python train.py --encoder_arch="preact_resnet" --model="model that answers yes/no questions on an image's attributes" --dataset="photos of plants and fungi (iNaturalist)" --train_examples=90422 --image_size=48 --crop_scale_min=0.5 --horizontal_flip=true --translate=0.12 --questions_per_image=4 --encoder_norm="batchnorm" --encoder_activation="gelu" --encoder_depths=[5, 5, 5] --encoder_kernel_size=3 --encoder_stem="single" --encoder_avg_pool_shortcut=false --encoder_widths=[64, 96, 144] --fusion="cross_attention" --fusion_encoder_width=256 --fusion_encoder_layers=8 --fusion_encoder_norm="layernorm" --fusion_encoder_norm_position="pre" --fusion_encoder_activation="gelu" --fusion_encoder_mlp_ratio=2 --fusion_encoder_head_dim=16 --fusion_encoder_fused_qkv=false --fusion_encoder_bias="all" --fusion_encoder_qk_norm=true --fusion_encoder_parallel_block=true --fusion_encoder_inner_norm=false --fusion_encoder_drop_path=0.05 --fusion_encoder_positions="learned" --fusion_encoder_cross_attention_every=1 --init="kaiming_normal" --residual_init="none" --optimizer="adam_atan2" --lr=0.00085 --beta1=0.95 --beta2=0.99 --grad_clip=5.0 --steps=15200 --batch_size=128 --epochs=21.5 --lr_schedule="cosine" --final_lr_fraction=0 --warmup_steps=760 --weight_decay=0.1
Rows from block 5 of the image encoder, named by matrix and row number. Rows with one number belong to one channel. Each number is 200 + 30 x the weight over its row's rms, rounded and kept within 0 to 999. All counts start at 0. After the name is the row's rms in percent of the matrix's.
# convs0: first 3x3 conv, stride 2 (encoder.blocks.5.convs.0.weight, 96x64x3x3), inputs 32-39, a 3x3 kernel for each
# convs1: second 3x3 conv (encoder.blocks.5.convs.1.weight, 96x96x3x3, transposed), outputs 32-39, a 3x3 kernel for each
convs0.44,095,207,236,250,241,232,217,241,255,247,183,176,183,139,181,193,203,197,189,173,233,230,183,204,211,161,196,208,182,185,176,172,172,214,170,185,211,170,244,182,177,235,229,189,227,220,215,248,188,253,237,217,208,225,179,198,190,235,225,215,227,230,245,247,190,229,248,189,242,237,168,181,244
convs0.45,095,176,230,208,209,253,249,236,287,294,191,211,225,224,174,174,187,199,193,185,225,183,216,188,228,165,205,206,167,211,208,170,170,228,184,217,197,192,207,181,209,217,210,171,228,189,176,235,224,229,261,264,229,255,248,213,199,231,201,160,192,171,202,227,196,225,200,177,198,212,188,197,200
convs0.46,099,216,203,197,203,187,209,205,218,212,188,181,180,199,186,181,189,186,190,197,167,172,204,160,174,178,197,201,227,197,197,190,178,191,167,205,183,196,195,177,188,175,144,134,187,149,213,215,198,220,229,217,221,231,249,197,185,209,175,192,198,218,214,172,208,186,150,142,168,135,143,178,156
convs0.47,103,229,226,216,219,209,213,213,199,168,167,220,241,175,228,254,185,274,213,224,228,194,176,207,190,209,182,204,144,186,160,203,232,215,248,282,216,185,170,171,125,203,215,152,257,260,190,215,209,196,181,205,198,175,184,200,209,190,221,215,214,196,207,197,215,229,160,255,204,179,261,173,159
convs0.48,099,179,165,190,224,186,199,192,197,213,190,193,183,211,201,193,188,168,158,248,226,208,201,191,185,218,232,196,192,171,167,175,172,171,183,168,199,194,169,169,198,188,204,179,164,185,128,165,175,128,192,200,121,185,189,266,196,227,203,136,150,233,202,216,260,252,246,239,211,204,204,223,179
convs0.49,097,230,238,238,266,257,268,228,257,238,181,160,180,167,187,193,193,215,201,164,260,224,180,214,231,137,182,171,191,177,190,164,196,179,203,183,206,192,178,177,217,235,223,209,213,256,230,223,228,230,231,249,205,199,186,253,186,196,203,209,212,222,238,215,189,227,210,226,222,266,185,185,237
convs0.50,096,228,238,192,243,246,226,233,237,215,191,228,197,181,201,202,179,210,212,210,225,211,173,220,249,184,213,239,201,236,193,155,192,198,167,201,209,200,221,195,204,233,242,166,224,232,226,225,216,246,230,208,216,216,173,209,197,184,210,201,238,223,231,253,161,212,191,217,257,221,169,214,236
convs0.51,099,183,191,204,150,208,205,182,197,209,188,143,207,143,176,204,153,180,207,218,218,217,183,207,198,188,215,216,193,152,201,149,182,199,199,233,218,189,169,174,163,153,153,134,160,181,163,181,212,163,214,191,198,231,208,206,197,207,196,175,189,165,205,165,218,221,209,206,192,181,203,168,184
convs0.52,099,214,183,172,192,195,144,188,203,180,195,194,208,152,184,208,206,158,181,212,188,191,221,222,198,205,204,209,202,209,230,161,206,213,172,140,192,242,216,221,220,249,261,189,206,201,194,173,166,199,142,155,161,174,187,227,230,202,187,208,228,205,182,185,171,164,199,189,185,185,182,182,191
convs0.53,100,211,206,256,229,230,253,232,220,208,202,200,215,157,150,190,149,221,240,188,159,175,169,195,162,202,155,202,191,198,228,177,211,254,189,218,256,203,194,181,206,196,211,153,180,195,231,224,205,230,202,192,210,223,214,165,189,191,170,164,186,211,239,219,195,247,243,182,214,236,200,236,214
convs0.54,094,238,257,268,219,261,283,267,268,277,183,191,199,200,181,211,192,165,205,177,201,178,162,191,185,192,158,165,202,203,195,189,215,191,202,197,176,184,187,176,209,208,228,174,215,189,237,204,222,225,226,215,207,212,195,201,204,238,183,188,197,176,202,202,170,208,169,168,178,205,139,149,180
convs0.55,101,205,204,203,198,197,208,262,225,225,195,187,202,175,179,161,142,155,175,176,168,178,174,168,175,196,178,192,168,176,188,184,155,150,169,178,164,180,189,135,196,177,142,159,139,141,182,229,196,203,199,198,204,243,249,198,210,209,220,168,165,194,163,205,177,168,189,147,130,201,162,167,174
convs0.56,099,207,197,206,217,210,212,215,186,215,202,186,212,165,226,214,169,196,216,228,229,227,202,210,207,191,199,185,178,211,208,269,270,241,226,242,233,160,143,204,185,185,247,170,196,199,178,202,193,170,183,191,218,212,218,192,201,170,177,166,182,180,211,192,242,244,216,249,238,171,175,156,175
convs0.57,105,184,154,196,151,150,167,156,153,204,184,181,187,182,164,195,203,185,182,276,266,275,259,250,291,225,253,276,231,218,215,225,218,196,201,199,190,209,196,187,211,182,173,195,183,156,154,181,150,174,173,178,188,199,194,235,208,214,229,190,207,214,185,186,228,196,224,214,236,211,197,222,219
convs0.58,094,194,201,170,188,206,198,204,177,172,181,170,195,152,194,147,193,173,178,201,195,221,183,165,192,187,177,192,219,177,209,192,163,207,168,164,200,176,196,171,199,206,185,216,193,210,160,189,176,145,164,150,179,133,123,225,206,189,215,247,207,252,229,244,191,174,178,164,168,205,183,184,218
convs0.59,103,198,225,200,230,230,212,232,186,226,182,210,247,139,169,257,139,191,274,196,198,191,196,167,177,167,195,187,153,194,203,172,230,230,167,226,241,210,213,254,155,245,271,132,212,260,229,199,216,228,205,202,219,204,201,193,183,203,197,205,186,208,211,205,193,239,184,243,219,154,216,240,154
convs0.60,102,231,212,212,214,218,207,231,227,214,189,176,183,182,159,134,180,122,159,190,182,190,187,203,187,180,166,203,194,165,150,140,149,170,174,153,139,223,193,157,218,214,197,188,186,156,195,233,197,255,215,210,219,231,184,241,196,214,207,198,237,206,237,234,209,171,199,181,199,202,173,177,207
convs0.61,103,245,204,242,200,170,243,219,198,224,211,261,202,227,297,230,239,258,233,176,181,169,165,164,200,207,171,200,195,168,201,239,214,232,236,229,209,182,193,224,196,278,223,226,299,240,213,224,214,201,189,196,220,179,217,197,176,183,183,193,226,191,201,217,206,195,160,220,173,173,194,153,127
convs0.62,095,210,203,182,208,187,197,203,183,219,179,226,218,202,214,241,200,173,184,224,198,234,169,197,211,192,182,184,190,203,178,278,258,232,243,227,203,125,186,205,166,242,231,211,186,208,225,216,191,225,213,202,212,206,251,198,179,186,197,180,205,194,226,238,269,211,193,234,203,199,199,181,180
convs0.63,101,202,210,183,227,160,129,252,209,170,226,210,200,170,216,215,187,195,224,240,242,262,244,225,247,227,218,228,189,188,183,205,193,227,244,211,232,201,209,166,168,161,190,121,205,200,199,175,176,176,185,161,199,163,184,209,218,197,213,223,205,234,204,157,222,255,226,242,233,204,184,214,205
convs0.64,099,219,187,186,223,183,177,183,192,146,224,181,190,208,149,141,153,184,156,194,149,165,201,156,192,175,155,187,226,185,174,167,175,151,198,169,165,239,209,192,219,195,168,155,144,149,148,169,199,155,196,237,181,155,208,206,189,214,218,183,188,249,195,202,223,221,204,193,212,173,178,190,152
convs0.65,093,190,202,182,202,195,194,137,170,186,216,182,181,171,149,149,191,193,195,234,210,176,221,245,209,231,228,195,199,178,196,158,177,165,223,179,171,179,190,184,223,204,174,210,199,172,161,137,176,125,140,165,142,134,143,232,203,226,275,246,268,245,245,238,206,159,187,190,205,207,231,228,228
convs0.66,096,237,237,225,255,258,261,241,253,207,189,220,171,193,186,190,215,165,157,158,201,212,151,220,226,170,181,210,188,190,191,147,146,176,163,183,202,185,204,190,220,213,188,181,205,234,224,221,183,218,220,205,229,211,181,214,196,209,195,235,239,228,222,223,155,210,224,197,190,255,190,183,223
convs0.67,105,194,182,176,188,174,173,186,167,168,175,159,154,165,115,113,161,142,114,244,199,211,227,221,220,213,238,221,199,217,210,146,160,133,154,149,162,207,204,164,178,189,179,182,149,138,145,153,183,163,164,188,163,200,176,235,218,197,269,232,197,256,246,212,205,218,229,218,214,180,207,208,222
convs0.68,098,233,222,213,227,210,203,197,213,212,214,193,198,194,220,190,213,228,184,183,222,252,210,200,247,201,218,225,200,180,204,170,193,193,156,209,188,215,222,188,201,231,236,226,224,223,263,222,205,222,200,203,194,180,194,200,227,221,260,242,289,249,242,283,169,225,207,172,218,235,168,236,216
convs0.69,102,248,227,213,197,217,208,231,216,218,181,244,182,207,268,201,213,239,228,188,189,205,204,185,210,191,183,213,182,219,172,220,209,204,237,248,217,185,209,172,167,287,230,221,264,224,176,196,222,186,183,185,209,178,200,202,189,204,193,167,233,220,208,233,252,181,113,249,175,143,232,116,135
convs0.70,105,230,219,237,218,216,198,214,216,217,194,211,252,199,257,220,209,278,214,173,173,168,190,174,177,174,201,223,152,216,207,217,220,228,226,226,202,191,194,234,195,265,279,204,308,258,215,203,212,224,189,178,211,197,217,202,179,163,201,204,213,208,220,202,226,213,156,231,189,150,215,121,120
convs0.71,098,189,162,172,176,205,211,220,186,202,177,201,187,197,180,187,192,173,182,224,183,185,266,202,177,227,219,230,157,159,168,168,153,170,176,152,174,202,217,238,229,194,181,196,196,166,194,208,181,209,217,223,187,210,175,198,216,238,184,214,209,162,203,193,190,183,174,216,203,218,210,195,240
convs0.72,104,205,189,212,213,193,222,176,217,196,223,230,196,241,281,210,208,281,270,202,173,217,172,199,195,179,220,201,167,152,133,194,181,164,231,235,232,214,197,183,219,239,215,187,239,264,182,198,232,201,196,224,211,178,181,184,207,184,216,192,200,240,233,201,211,189,177,225,218,203,207,177,184
convs0.73,100,199,192,168,214,189,208,194,218,196,161,145,195,181,163,203,146,193,195,238,221,204,177,214,180,177,169,164,148,143,189,186,195,209,202,231,203,197,174,193,161,161,195,162,192,183,156,171,196,159,187,221,209,211,172,227,191,218,206,193,181,210,197,211,235,258,213,213,236,195,187,188,171
convs0.74,099,162,194,162,193,197,202,207,189,214,191,225,213,212,200,199,181,175,166,179,219,223,154,195,198,175,203,251,175,157,209,189,180,176,160,170,154,198,225,211,196,234,230,199,164,174,156,160,140,182,187,217,197,199,231,210,231,214,169,184,171,203,200,204,244,201,221,184,197,213,224,218,190
convs0.75,097,193,137,175,207,182,201,249,204,219,180,187,173,205,165,158,199,175,161,193,151,173,225,176,197,228,231,182,178,208,149,166,138,125,167,134,180,254,184,222,217,203,182,217,193,173,255,221,238,225,254,229,237,249,231,198,213,234,179,198,176,153,199,187,192,184,171,212,198,166,208,204,210
convs0.76,100,185,213,207,221,217,179,241,217,191,240,244,217,147,248,241,153,245,258,195,203,218,186,219,205,215,188,247,167,135,151,185,239,208,169,260,206,238,202,227,161,210,237,140,210,258,206,200,206,224,166,182,211,184,185,192,185,203,207,244,214,251,196,176,237,238,183,252,267,178,244,219,208
convs0.77,098,212,221,210,236,241,222,204,203,230,188,173,180,209,144,154,191,182,176,199,173,176,186,194,232,210,206,191,192,202,190,153,140,165,175,138,154,281,236,171,205,249,194,213,211,161,206,209,201,211,198,210,204,180,191,231,194,217,224,183,227,226,250,268,196,179,203,204,167,226,190,218,273
convs0.78,102,174,206,208,186,243,268,201,251,256,155,181,170,172,187,180,257,222,237,200,209,214,191,201,223,180,212,216,133,188,179,179,200,183,236,215,223,200,135,174,203,208,213,239,244,225,220,243,225,226,228,234,218,223,203,199,209,224,142,182,197,173,177,204,247,227,217,217,209,240,217,199,207
convs0.79,101,178,182,209,201,185,181,198,196,184,213,223,197,201,198,205,186,176,196,172,219,213,170,191,203,194,181,198,222,206,179,194,184,156,158,125,209,203,244,208,236,252,226,189,194,219,187,204,191,172,172,175,169,156,153,198,174,195,186,210,229,195,209,199,139,137,184,148,130,214,157,208,229
convs0.80,099,208,220,208,192,210,225,202,198,215,182,194,231,187,245,224,172,206,206,219,255,241,205,223,228,193,228,208,203,187,196,218,295,264,242,256,232,185,222,208,175,202,199,172,208,213,186,170,171,203,162,169,211,172,168,183,195,204,237,194,188,199,214,199,249,221,183,265,216,198,202,170,183
convs0.81,095,266,267,267,229,261,294,245,303,291,199,173,149,175,168,197,200,187,181,159,197,225,169,209,231,171,189,199,181,155,179,165,155,207,175,209,226,221,187,164,178,210,205,177,217,227,270,232,227,226,243,215,245,241,210,230,182,201,237,198,212,218,197,231,171,227,205,166,228,263,160,226,262
convs0.82,101,253,199,199,209,192,203,206,192,197,175,231,196,194,244,164,206,255,204,182,182,212,170,155,212,159,182,237,174,193,194,217,232,203,229,215,177,180,221,219,144,270,250,215,292,253,192,220,217,200,226,231,212,209,227,187,162,188,201,205,234,236,222,243,245,218,117,234,169,126,181,143,139
convs0.83,095,209,170,177,207,184,184,200,171,174,210,177,181,206,170,165,203,189,165,231,224,225,175,233,200,194,192,193,225,187,214,217,211,200,210,193,161,166,205,196,191,192,176,190,200,208,155,157,175,119,167,169,140,153,149,227,236,246,216,262,184,232,262,249,175,143,179,165,163,197,187,155,194
convs0.84,102,235,216,244,233,223,208,199,186,211,228,250,245,223,260,227,205,285,262,190,160,178,157,156,150,208,174,216,159,193,185,226,242,211,202,226,204,201,214,201,217,265,236,189,269,232,251,235,223,204,208,213,203,185,216,198,205,184,184,202,194,243,215,186,244,212,173,215,160,149,202,174,160
convs0.85,099,184,229,216,204,221,196,232,219,201,158,172,225,167,206,216,190,257,212,198,227,212,183,196,198,151,194,201,155,174,172,182,222,246,207,255,211,172,145,202,101,176,247,176,207,229,183,179,194,186,212,194,228,208,226,199,239,186,175,193,178,202,170,176,212,202,177,211,239,193,207,183,159
convs0.86,099,199,237,221,231,257,223,248,245,199,227,181,188,212,191,206,196,202,230,160,212,211,186,189,209,193,225,216,216,201,231,175,210,210,188,216,222,207,244,228,248,246,228,235,217,236,213,223,186,252,199,183,191,174,158,186,185,214,212,231,230,210,253,236,132,213,201,155,195,216,158,185,231
convs0.87,096,207,255,256,233,270,319,216,289,246,209,195,184,214,175,188,162,188,185,139,214,204,177,180,202,154,198,209,224,217,222,210,220,248,242,235,220,214,222,225,224,227,226,170,219,241,228,242,184,246,265,188,205,236,205,214,191,209,199,196,215,209,221,233,184,190,176,195,201,226,140,192,224
convs0.88,103,204,222,231,218,247,222,216,226,248,187,206,176,222,151,162,209,190,180,192,193,203,244,225,218,243,236,223,182,181,182,169,152,162,160,167,203,233,185,202,240,180,175,205,224,172,208,222,201,222,213,218,167,202,209,204,218,229,141,171,180,173,159,175,195,197,194,219,197,227,200,213,232
convs1.44,092,229,212,227,206,223,197,256,226,194,213,202,215,202,191,217,210,218,214,243,193,211,189,179,192,181,180,181,196,195,236,234,175,181,224,208,179,184,186,207,209,256,259,234,252,244,195,220,254,227,230,173,193,186,215,191,192,212,167,203,210,190,204,212,166,166,193,170,145,183,187,155,180
convs1.45,087,229,193,186,246,175,169,209,187,152,233,243,206,244,268,241,250,282,250,196,220,246,165,221,255,149,196,214,212,172,166,209,170,172,206,203,215,184,184,155,277,260,227,222,268,214,193,191,193,205,228,219,224,216,218,179,157,134,198,189,202,195,206,200,211,229,201,193,208,206,172,203,225
convs1.46,083,158,218,219,180,152,164,193,141,137,251,227,179,225,251,194,197,227,226,154,180,212,170,256,256,106,194,244,181,170,148,192,144,143,191,145,206,190,172,141,234,211,168,210,212,198,165,175,149,166,180,185,195,175,214,164,171,154,209,258,208,186,239,176,198,261,231,193,287,226,183,221,212
convs1.47,113,176,195,223,185,185,180,177,205,165,198,194,203,189,209,212,201,201,181,209,190,227,193,196,186,201,185,205,204,230,220,194,275,250,221,236,211,174,163,157,160,172,209,183,216,218,186,206,220,212,230,217,196,195,156,211,207,220,203,182,177,209,195,225,179,195,180,184,196,199,180,203,202
convs1.48,104,116,156,197,114,136,162,129,148,148,235,248,205,183,198,188,184,172,196,180,242,249,230,290,253,176,226,200,224,203,162,211,213,197,215,199,203,159,160,161,156,166,160,153,169,167,200,225,229,208,221,201,184,207,232,195,220,196,242,268,210,228,222,195,254,292,226,220,258,221,214,197,165
convs1.49,089,224,229,215,236,195,202,240,218,198,222,192,196,218,232,249,202,221,243,203,228,199,200,181,192,201,160,185,225,193,194,234,180,200,225,214,188,172,213,223,225,248,271,260,284,275,220,215,233,205,232,218,195,200,221,198,194,203,201,199,212,195,202,202,209,188,192,178,198,187,171,179,189
convs1.50,095,198,208,222,213,234,203,239,196,189,193,206,203,222,209,205,190,227,227,232,207,188,203,203,196,161,195,169,223,177,218,245,193,203,229,192,215,193,196,212,208,263,280,224,265,245,200,182,206,193,200,210,185,210,178,204,200,223,184,226,216,183,192,219,178,158,180,155,160,190,180,192,177
convs1.51,089,151,184,187,148,134,157,122,140,163,236,266,216,201,202,170,189,157,188,160,225,227,197,276,283,160,209,197,204,206,191,214,217,190,198,205,179,163,165,148,174,183,167,185,153,162,202,205,211,217,208,163,179,155,208,179,211,203,236,273,239,179,217,217,213,291,255,223,279,241,190,213,190
convs1.52,092,215,242,185,251,216,207,258,254,220,136,159,191,183,153,169,188,197,187,228,203,184,232,188,211,225,235,217,225,185,219,236,177,174,221,230,212,180,191,225,159,178,207,193,185,203,236,233,274,229,254,239,238,233,226,222,240,239,215,223,258,222,225,237,228,176,186,198,223,205,195,140,132
convs1.53,096,202,227,238,197,204,224,218,216,191,198,208,216,219,231,238,181,209,250,234,226,211,195,200,206,215,220,207,224,204,156,263,249,157,228,213,158,172,222,240,185,236,276,193,241,240,196,230,217,189,245,225,197,191,190,179,181,189,183,188,204,187,190,261,209,193,208,213,209,247,236,191,251
convs1.54,085,204,213,224,206,171,188,205,166,152,202,196,204,216,270,246,236,280,248,185,222,234,169,226,248,172,185,240,221,161,196,199,165,160,204,202,171,164,176,149,223,267,208,266,267,233,199,180,172,189,195,208,193,215,224,186,167,175,200,211,214,204,183,216,191,240,205,205,209,228,197,202,215
convs1.55,082,221,199,221,199,154,139,197,155,146,217,214,168,224,232,167,218,225,200,169,185,217,169,237,252,120,206,212,182,157,198,186,111,125,204,172,196,202,184,138,232,223,179,201,234,177,183,193,167,201,184,200,190,207,203,159,180,152,206,227,210,170,211,187,198,256,217,218,277,217,171,213,173
convs1.56,104,177,177,207,174,198,196,153,185,170,195,245,219,203,218,224,219,204,184,201,209,243,195,193,213,196,208,205,180,182,205,215,268,243,234,260,245,157,133,169,154,156,182,179,172,211,200,190,210,216,208,195,208,195,173,188,205,203,208,206,184,179,184,197,205,211,202,207,232,215,208,196,226
convs1.57,112,188,214,236,215,184,203,189,192,234,117,142,185,153,160,176,183,164,158,182,182,170,190,182,179,212,197,179,201,203,220,217,197,201,211,203,194,153,155,208,146,161,203,181,200,206,156,158,154,164,170,171,177,157,147,183,178,173,175,154,180,186,186,197,211,227,201,224,218,209,212,198,217
convs1.58,096,235,200,196,233,202,180,251,230,201,167,157,161,186,147,169,160,160,175,206,202,185,219,188,178,205,200,145,183,166,217,221,155,149,214,204,210,160,178,183,185,146,176,207,163,179,205,216,227,194,187,201,221,196,200,211,195,205,208,219,197,173,169,184,207,179,169,202,168,169,174,115,139
convs1.59,114,175,205,229,186,206,213,204,211,200,212,195,199,187,181,203,188,196,199,231,184,216,217,196,188,185,203,195,195,210,190,236,251,215,216,243,194,173,178,188,164,192,235,187,218,211,200,228,261,244,268,231,227,229,218,202,251,214,199,190,210,195,195,222,204,219,205,200,183,202,175,172,219
convs1.60,103,231,212,192,248,187,179,248,210,190,176,193,203,187,178,210,201,217,197,189,182,174,179,197,176,185,195,190,210,186,199,209,123,155,205,182,179,213,202,216,239,255,232,237,236,237,208,216,208,203,166,199,206,207,200,202,215,201,204,206,211,159,200,217,184,182,194,192,189,198,168,189,169
convs1.61,111,193,210,208,186,206,188,184,226,201,205,223,232,196,220,227,195,227,220,217,232,226,216,191,216,213,200,191,182,206,208,197,226,240,227,235,245,183,183,167,156,167,172,182,183,195,171,181,214,226,253,253,213,251,216,208,212,209,210,181,160,204,204,202,194,206,210,191,193,198,183,178,207
convs1.62,097,197,169,203,167,170,149,143,191,166,210,239,215,178,211,220,193,185,187,179,234,262,218,210,210,196,213,201,172,172,194,166,277,268,187,242,252,180,177,190,158,167,181,174,187,166,181,193,238,213,219,236,215,227,200,211,220,234,195,217,217,210,191,213,192,206,215,196,210,205,182,201,175
convs1.63,104,183,211,233,178,204,199,180,183,196,184,206,206,188,194,214,182,184,216,231,229,187,198,188,202,185,192,210,225,237,223,239,271,225,219,224,189,151,204,211,151,197,249,177,237,256,168,208,223,202,225,195,200,165,160,230,219,212,194,184,223,194,203,246,192,206,185,212,196,209,206,207,219
convs1.64,089,150,166,165,128,148,144,134,129,150,219,218,194,203,202,175,201,243,227,150,195,181,181,276,230,111,188,188,188,151,163,203,148,148,204,184,170,176,179,112,229,189,134,200,188,155,217,195,154,190,165,220,197,220,251,195,182,160,234,264,193,155,184,174,240,251,191,188,237,190,155,209,152
convs1.65,093,215,203,156,200,187,130,219,193,168,149,152,193,190,134,159,164,147,139,205,209,185,199,205,178,190,205,200,207,205,233,207,194,204,220,189,220,178,177,194,167,150,164,198,162,152,187,191,222,175,160,191,180,210,211,209,197,205,222,230,208,202,168,163,227,169,197,200,169,160,164,127,111
convs1.66,094,218,221,211,233,201,205,237,196,183,194,201,213,204,209,231,167,209,212,196,216,176,175,188,198,166,183,169,212,200,197,220,196,159,209,224,201,190,195,208,211,260,246,208,251,260,204,215,221,209,195,213,187,208,206,198,221,208,196,178,213,179,204,208,171,160,196,161,152,178,185,152,191
convs1.67,095,173,160,162,171,139,163,172,129,158,180,184,207,175,114,146,163,114,127,191,206,208,232,257,207,214,217,204,198,202,211,210,142,162,186,165,204,179,205,207,179,163,181,167,151,163,175,188,206,174,140,168,139,165,185,190,215,224,224,291,247,216,222,198,273,241,188,242,232,193,208,205,121
convs1.68,092,218,186,185,201,204,179,197,174,186,161,185,175,186,182,195,172,191,188,199,220,207,215,213,201,154,196,159,218,210,219,216,166,183,207,212,216,174,175,191,210,205,218,226,231,235,203,211,194,178,196,183,187,186,177,189,216,188,225,245,223,184,208,194,173,140,169,188,174,168,173,131,175
convs1.69,096,188,168,192,190,182,179,175,210,188,193,174,219,160,189,234,185,168,173,221,234,252,197,189,226,222,201,176,184,209,214,192,253,262,209,237,265,194,206,205,182,169,209,181,228,227,191,168,239,212,246,268,211,235,184,205,216,220,198,176,187,224,207,188,188,225,177,177,189,197,159,159,193
convs1.70,127,190,189,188,196,190,193,188,218,197,203,198,208,210,210,228,195,221,214,230,221,229,217,179,215,194,197,196,179,200,190,176,233,218,203,231,246,186,194,174,175,195,196,191,201,230,208,182,220,228,250,248,232,269,219,199,213,197,205,185,175,204,193,197,191,205,197,149,217,178,182,160,180
convs1.71,095,188,240,256,171,225,267,173,212,219,209,194,172,196,208,199,211,217,220,204,215,208,228,225,231,216,221,200,204,205,165,189,199,146,167,191,160,227,209,232,205,195,226,208,191,194,184,251,248,235,254,264,196,232,212,200,187,203,245,259,271,238,265,250,225,238,207,233,221,190,216,244,234
convs1.72,128,203,192,192,192,208,198,202,207,203,192,202,204,197,197,204,195,185,199,228,225,206,202,192,206,198,194,197,189,238,240,173,236,223,189,199,213,181,183,170,166,186,199,186,212,214,205,196,223,213,244,231,212,234,185,206,200,182,179,184,174,187,192,192,190,207,210,176,189,189,179,165,197
convs1.73,107,157,170,214,145,167,182,118,163,187,231,240,244,191,181,190,193,162,183,198,246,250,238,278,247,193,222,199,218,203,203,204,221,213,218,228,211,160,167,171,168,189,190,163,193,183,213,209,220,218,214,189,210,163,190,212,253,235,256,301,247,214,224,251,255,291,250,233,244,226,220,201,218
convs1.74,103,188,213,226,198,180,205,161,167,188,199,235,218,171,199,152,205,236,229,141,196,224,233,263,232,105,141,163,196,186,176,183,169,173,214,195,189,196,196,166,198,207,171,184,194,177,214,189,213,198,214,237,227,219,270,191,190,195,245,267,238,162,192,151,218,289,217,182,226,186,159,165,141
convs1.75,098,214,229,243,231,268,249,204,220,229,200,211,215,230,199,224,243,241,230,175,186,204,195,197,214,222,198,201,192,173,164,185,168,154,192,169,164,218,249,243,229,241,224,216,221,225,230,256,234,231,259,263,202,229,236,167,178,184,212,240,225,235,229,238,218,190,207,215,197,198,225,203,195
convs1.76,112,175,196,220,185,214,210,212,216,182,183,188,197,174,190,190,188,177,172,233,206,226,206,176,190,203,198,178,200,245,199,194,271,219,210,221,190,157,165,190,172,186,214,194,196,209,186,187,205,211,210,196,230,203,157,204,221,183,191,166,207,210,179,201,184,218,213,178,185,217,145,174,198
convs1.77,084,215,186,208,211,176,176,221,173,151,170,166,188,205,202,199,173,230,193,203,228,189,175,216,218,196,220,196,190,189,198,200,170,153,184,172,187,187,183,205,202,215,209,230,231,220,224,238,221,200,199,211,220,197,232,201,240,212,192,234,225,176,235,222,195,178,181,178,187,204,172,156,179
convs1.78,093,208,224,250,204,239,224,189,218,227,208,208,220,202,246,233,226,289,252,212,210,239,187,217,214,218,170,200,215,216,212,192,195,182,213,187,170,198,212,209,195,224,251,211,259,246,213,259,286,226,282,269,236,236,232,148,164,199,201,212,224,227,240,225,185,215,209,206,214,187,210,205,225
convs1.79,098,226,187,169,228,188,187,227,215,193,189,175,199,192,170,188,195,218,209,206,220,188,226,216,202,217,204,202,221,193,205,252,190,195,184,193,212,208,201,200,193,177,192,182,166,195,255,214,236,240,195,241,238,235,253,217,246,226,200,212,245,181,223,205,204,154,139,173,159,166,177,158,147
convs1.80,104,194,200,211,179,205,188,202,192,166,190,197,207,198,194,214,188,184,190,213,167,209,190,176,206,193,192,213,181,200,189,215,274,253,206,251,218,162,157,192,166,182,180,172,195,202,186,185,209,222,210,195,201,211,167,204,209,197,191,175,181,222,185,201,173,209,188,209,202,195,184,191,209
convs1.81,087,233,221,206,247,200,198,242,218,199,207,205,213,219,235,247,222,265,258,229,206,220,198,191,194,171,166,223,218,194,201,237,177,155,229,195,204,183,181,204,222,270,247,235,280,265,206,216,230,226,216,225,215,226,225,195,163,190,194,199,189,184,208,227,165,175,225,183,157,200,218,174,203
convs1.82,112,202,162,189,182,158,189,176,209,182,189,205,212,204,218,222,197,213,202,213,216,243,206,178,203,222,191,182,181,193,201,176,217,251,202,233,262,175,188,171,174,198,191,174,198,204,189,190,216,204,263,271,230,256,228,207,215,231,208,182,173,217,202,189,179,180,184,142,165,172,158,157,172
convs1.83,107,232,209,209,227,210,200,252,243,221,148,171,159,165,110,148,189,133,162,200,194,176,211,192,173,197,195,142,181,164,208,212,146,192,206,200,229,203,177,171,189,157,147,166,150,153,201,198,238,201,166,193,215,200,190,228,203,186,233,203,189,198,177,176,225,174,168,203,181,133,178,148,113
convs1.84,122,189,184,209,191,206,190,214,217,218,193,227,203,203,231,218,197,224,216,228,226,236,204,191,192,195,170,204,191,192,192,179,230,234,195,230,249,181,182,177,173,172,186,171,192,199,191,159,202,205,246,250,234,260,216,189,217,207,183,175,182,218,206,189,211,202,210,192,203,209,167,158,161
convs1.85,106,160,187,215,164,176,177,166,202,188,213,228,221,191,213,222,194,182,189,216,208,256,219,219,225,198,209,195,180,226,197,214,273,232,212,255,206,177,168,176,157,190,208,191,204,211,210,203,219,240,244,210,227,201,179,216,228,236,216,241,229,190,186,217,228,246,234,187,224,223,184,193,221
convs1.86,093,201,189,192,176,196,198,202,189,182,183,185,226,176,202,208,182,237,242,217,217,208,186,203,218,182,180,171,205,174,223,210,207,190,214,199,219,179,164,211,194,260,244,223,260,249,190,211,230,199,219,217,198,196,225,212,214,196,204,210,210,172,198,215,181,193,209,188,179,193,207,179,185
convs1.87,087,208,210,226,199,188,182,222,183,151,197,196,215,210,277,250,195,294,285,219,224,196,211,212,259,180,199,201,210,174,169,227,214,183,218,220,215,156,168,189,219,235,239,241,264,261,166,172,195,188,197,231,208,229,226,194,186,181,202,202,209,198,187,208,211,207,249,210,196,222,220,210,210
convs1.88,089,195,248,255,212,257,253,188,222,221,207,202,219,203,231,230,208,231,275,213,225,198,189,198,227,208,212,195,214,205,179,200,194,145,221,199,192,210,205,222,209,237,250,215,252,237,208,243,241,214,264,258,228,243,251,153,164,142,225,226,237,242,264,262,207,220,224,216,227,212,225,203,248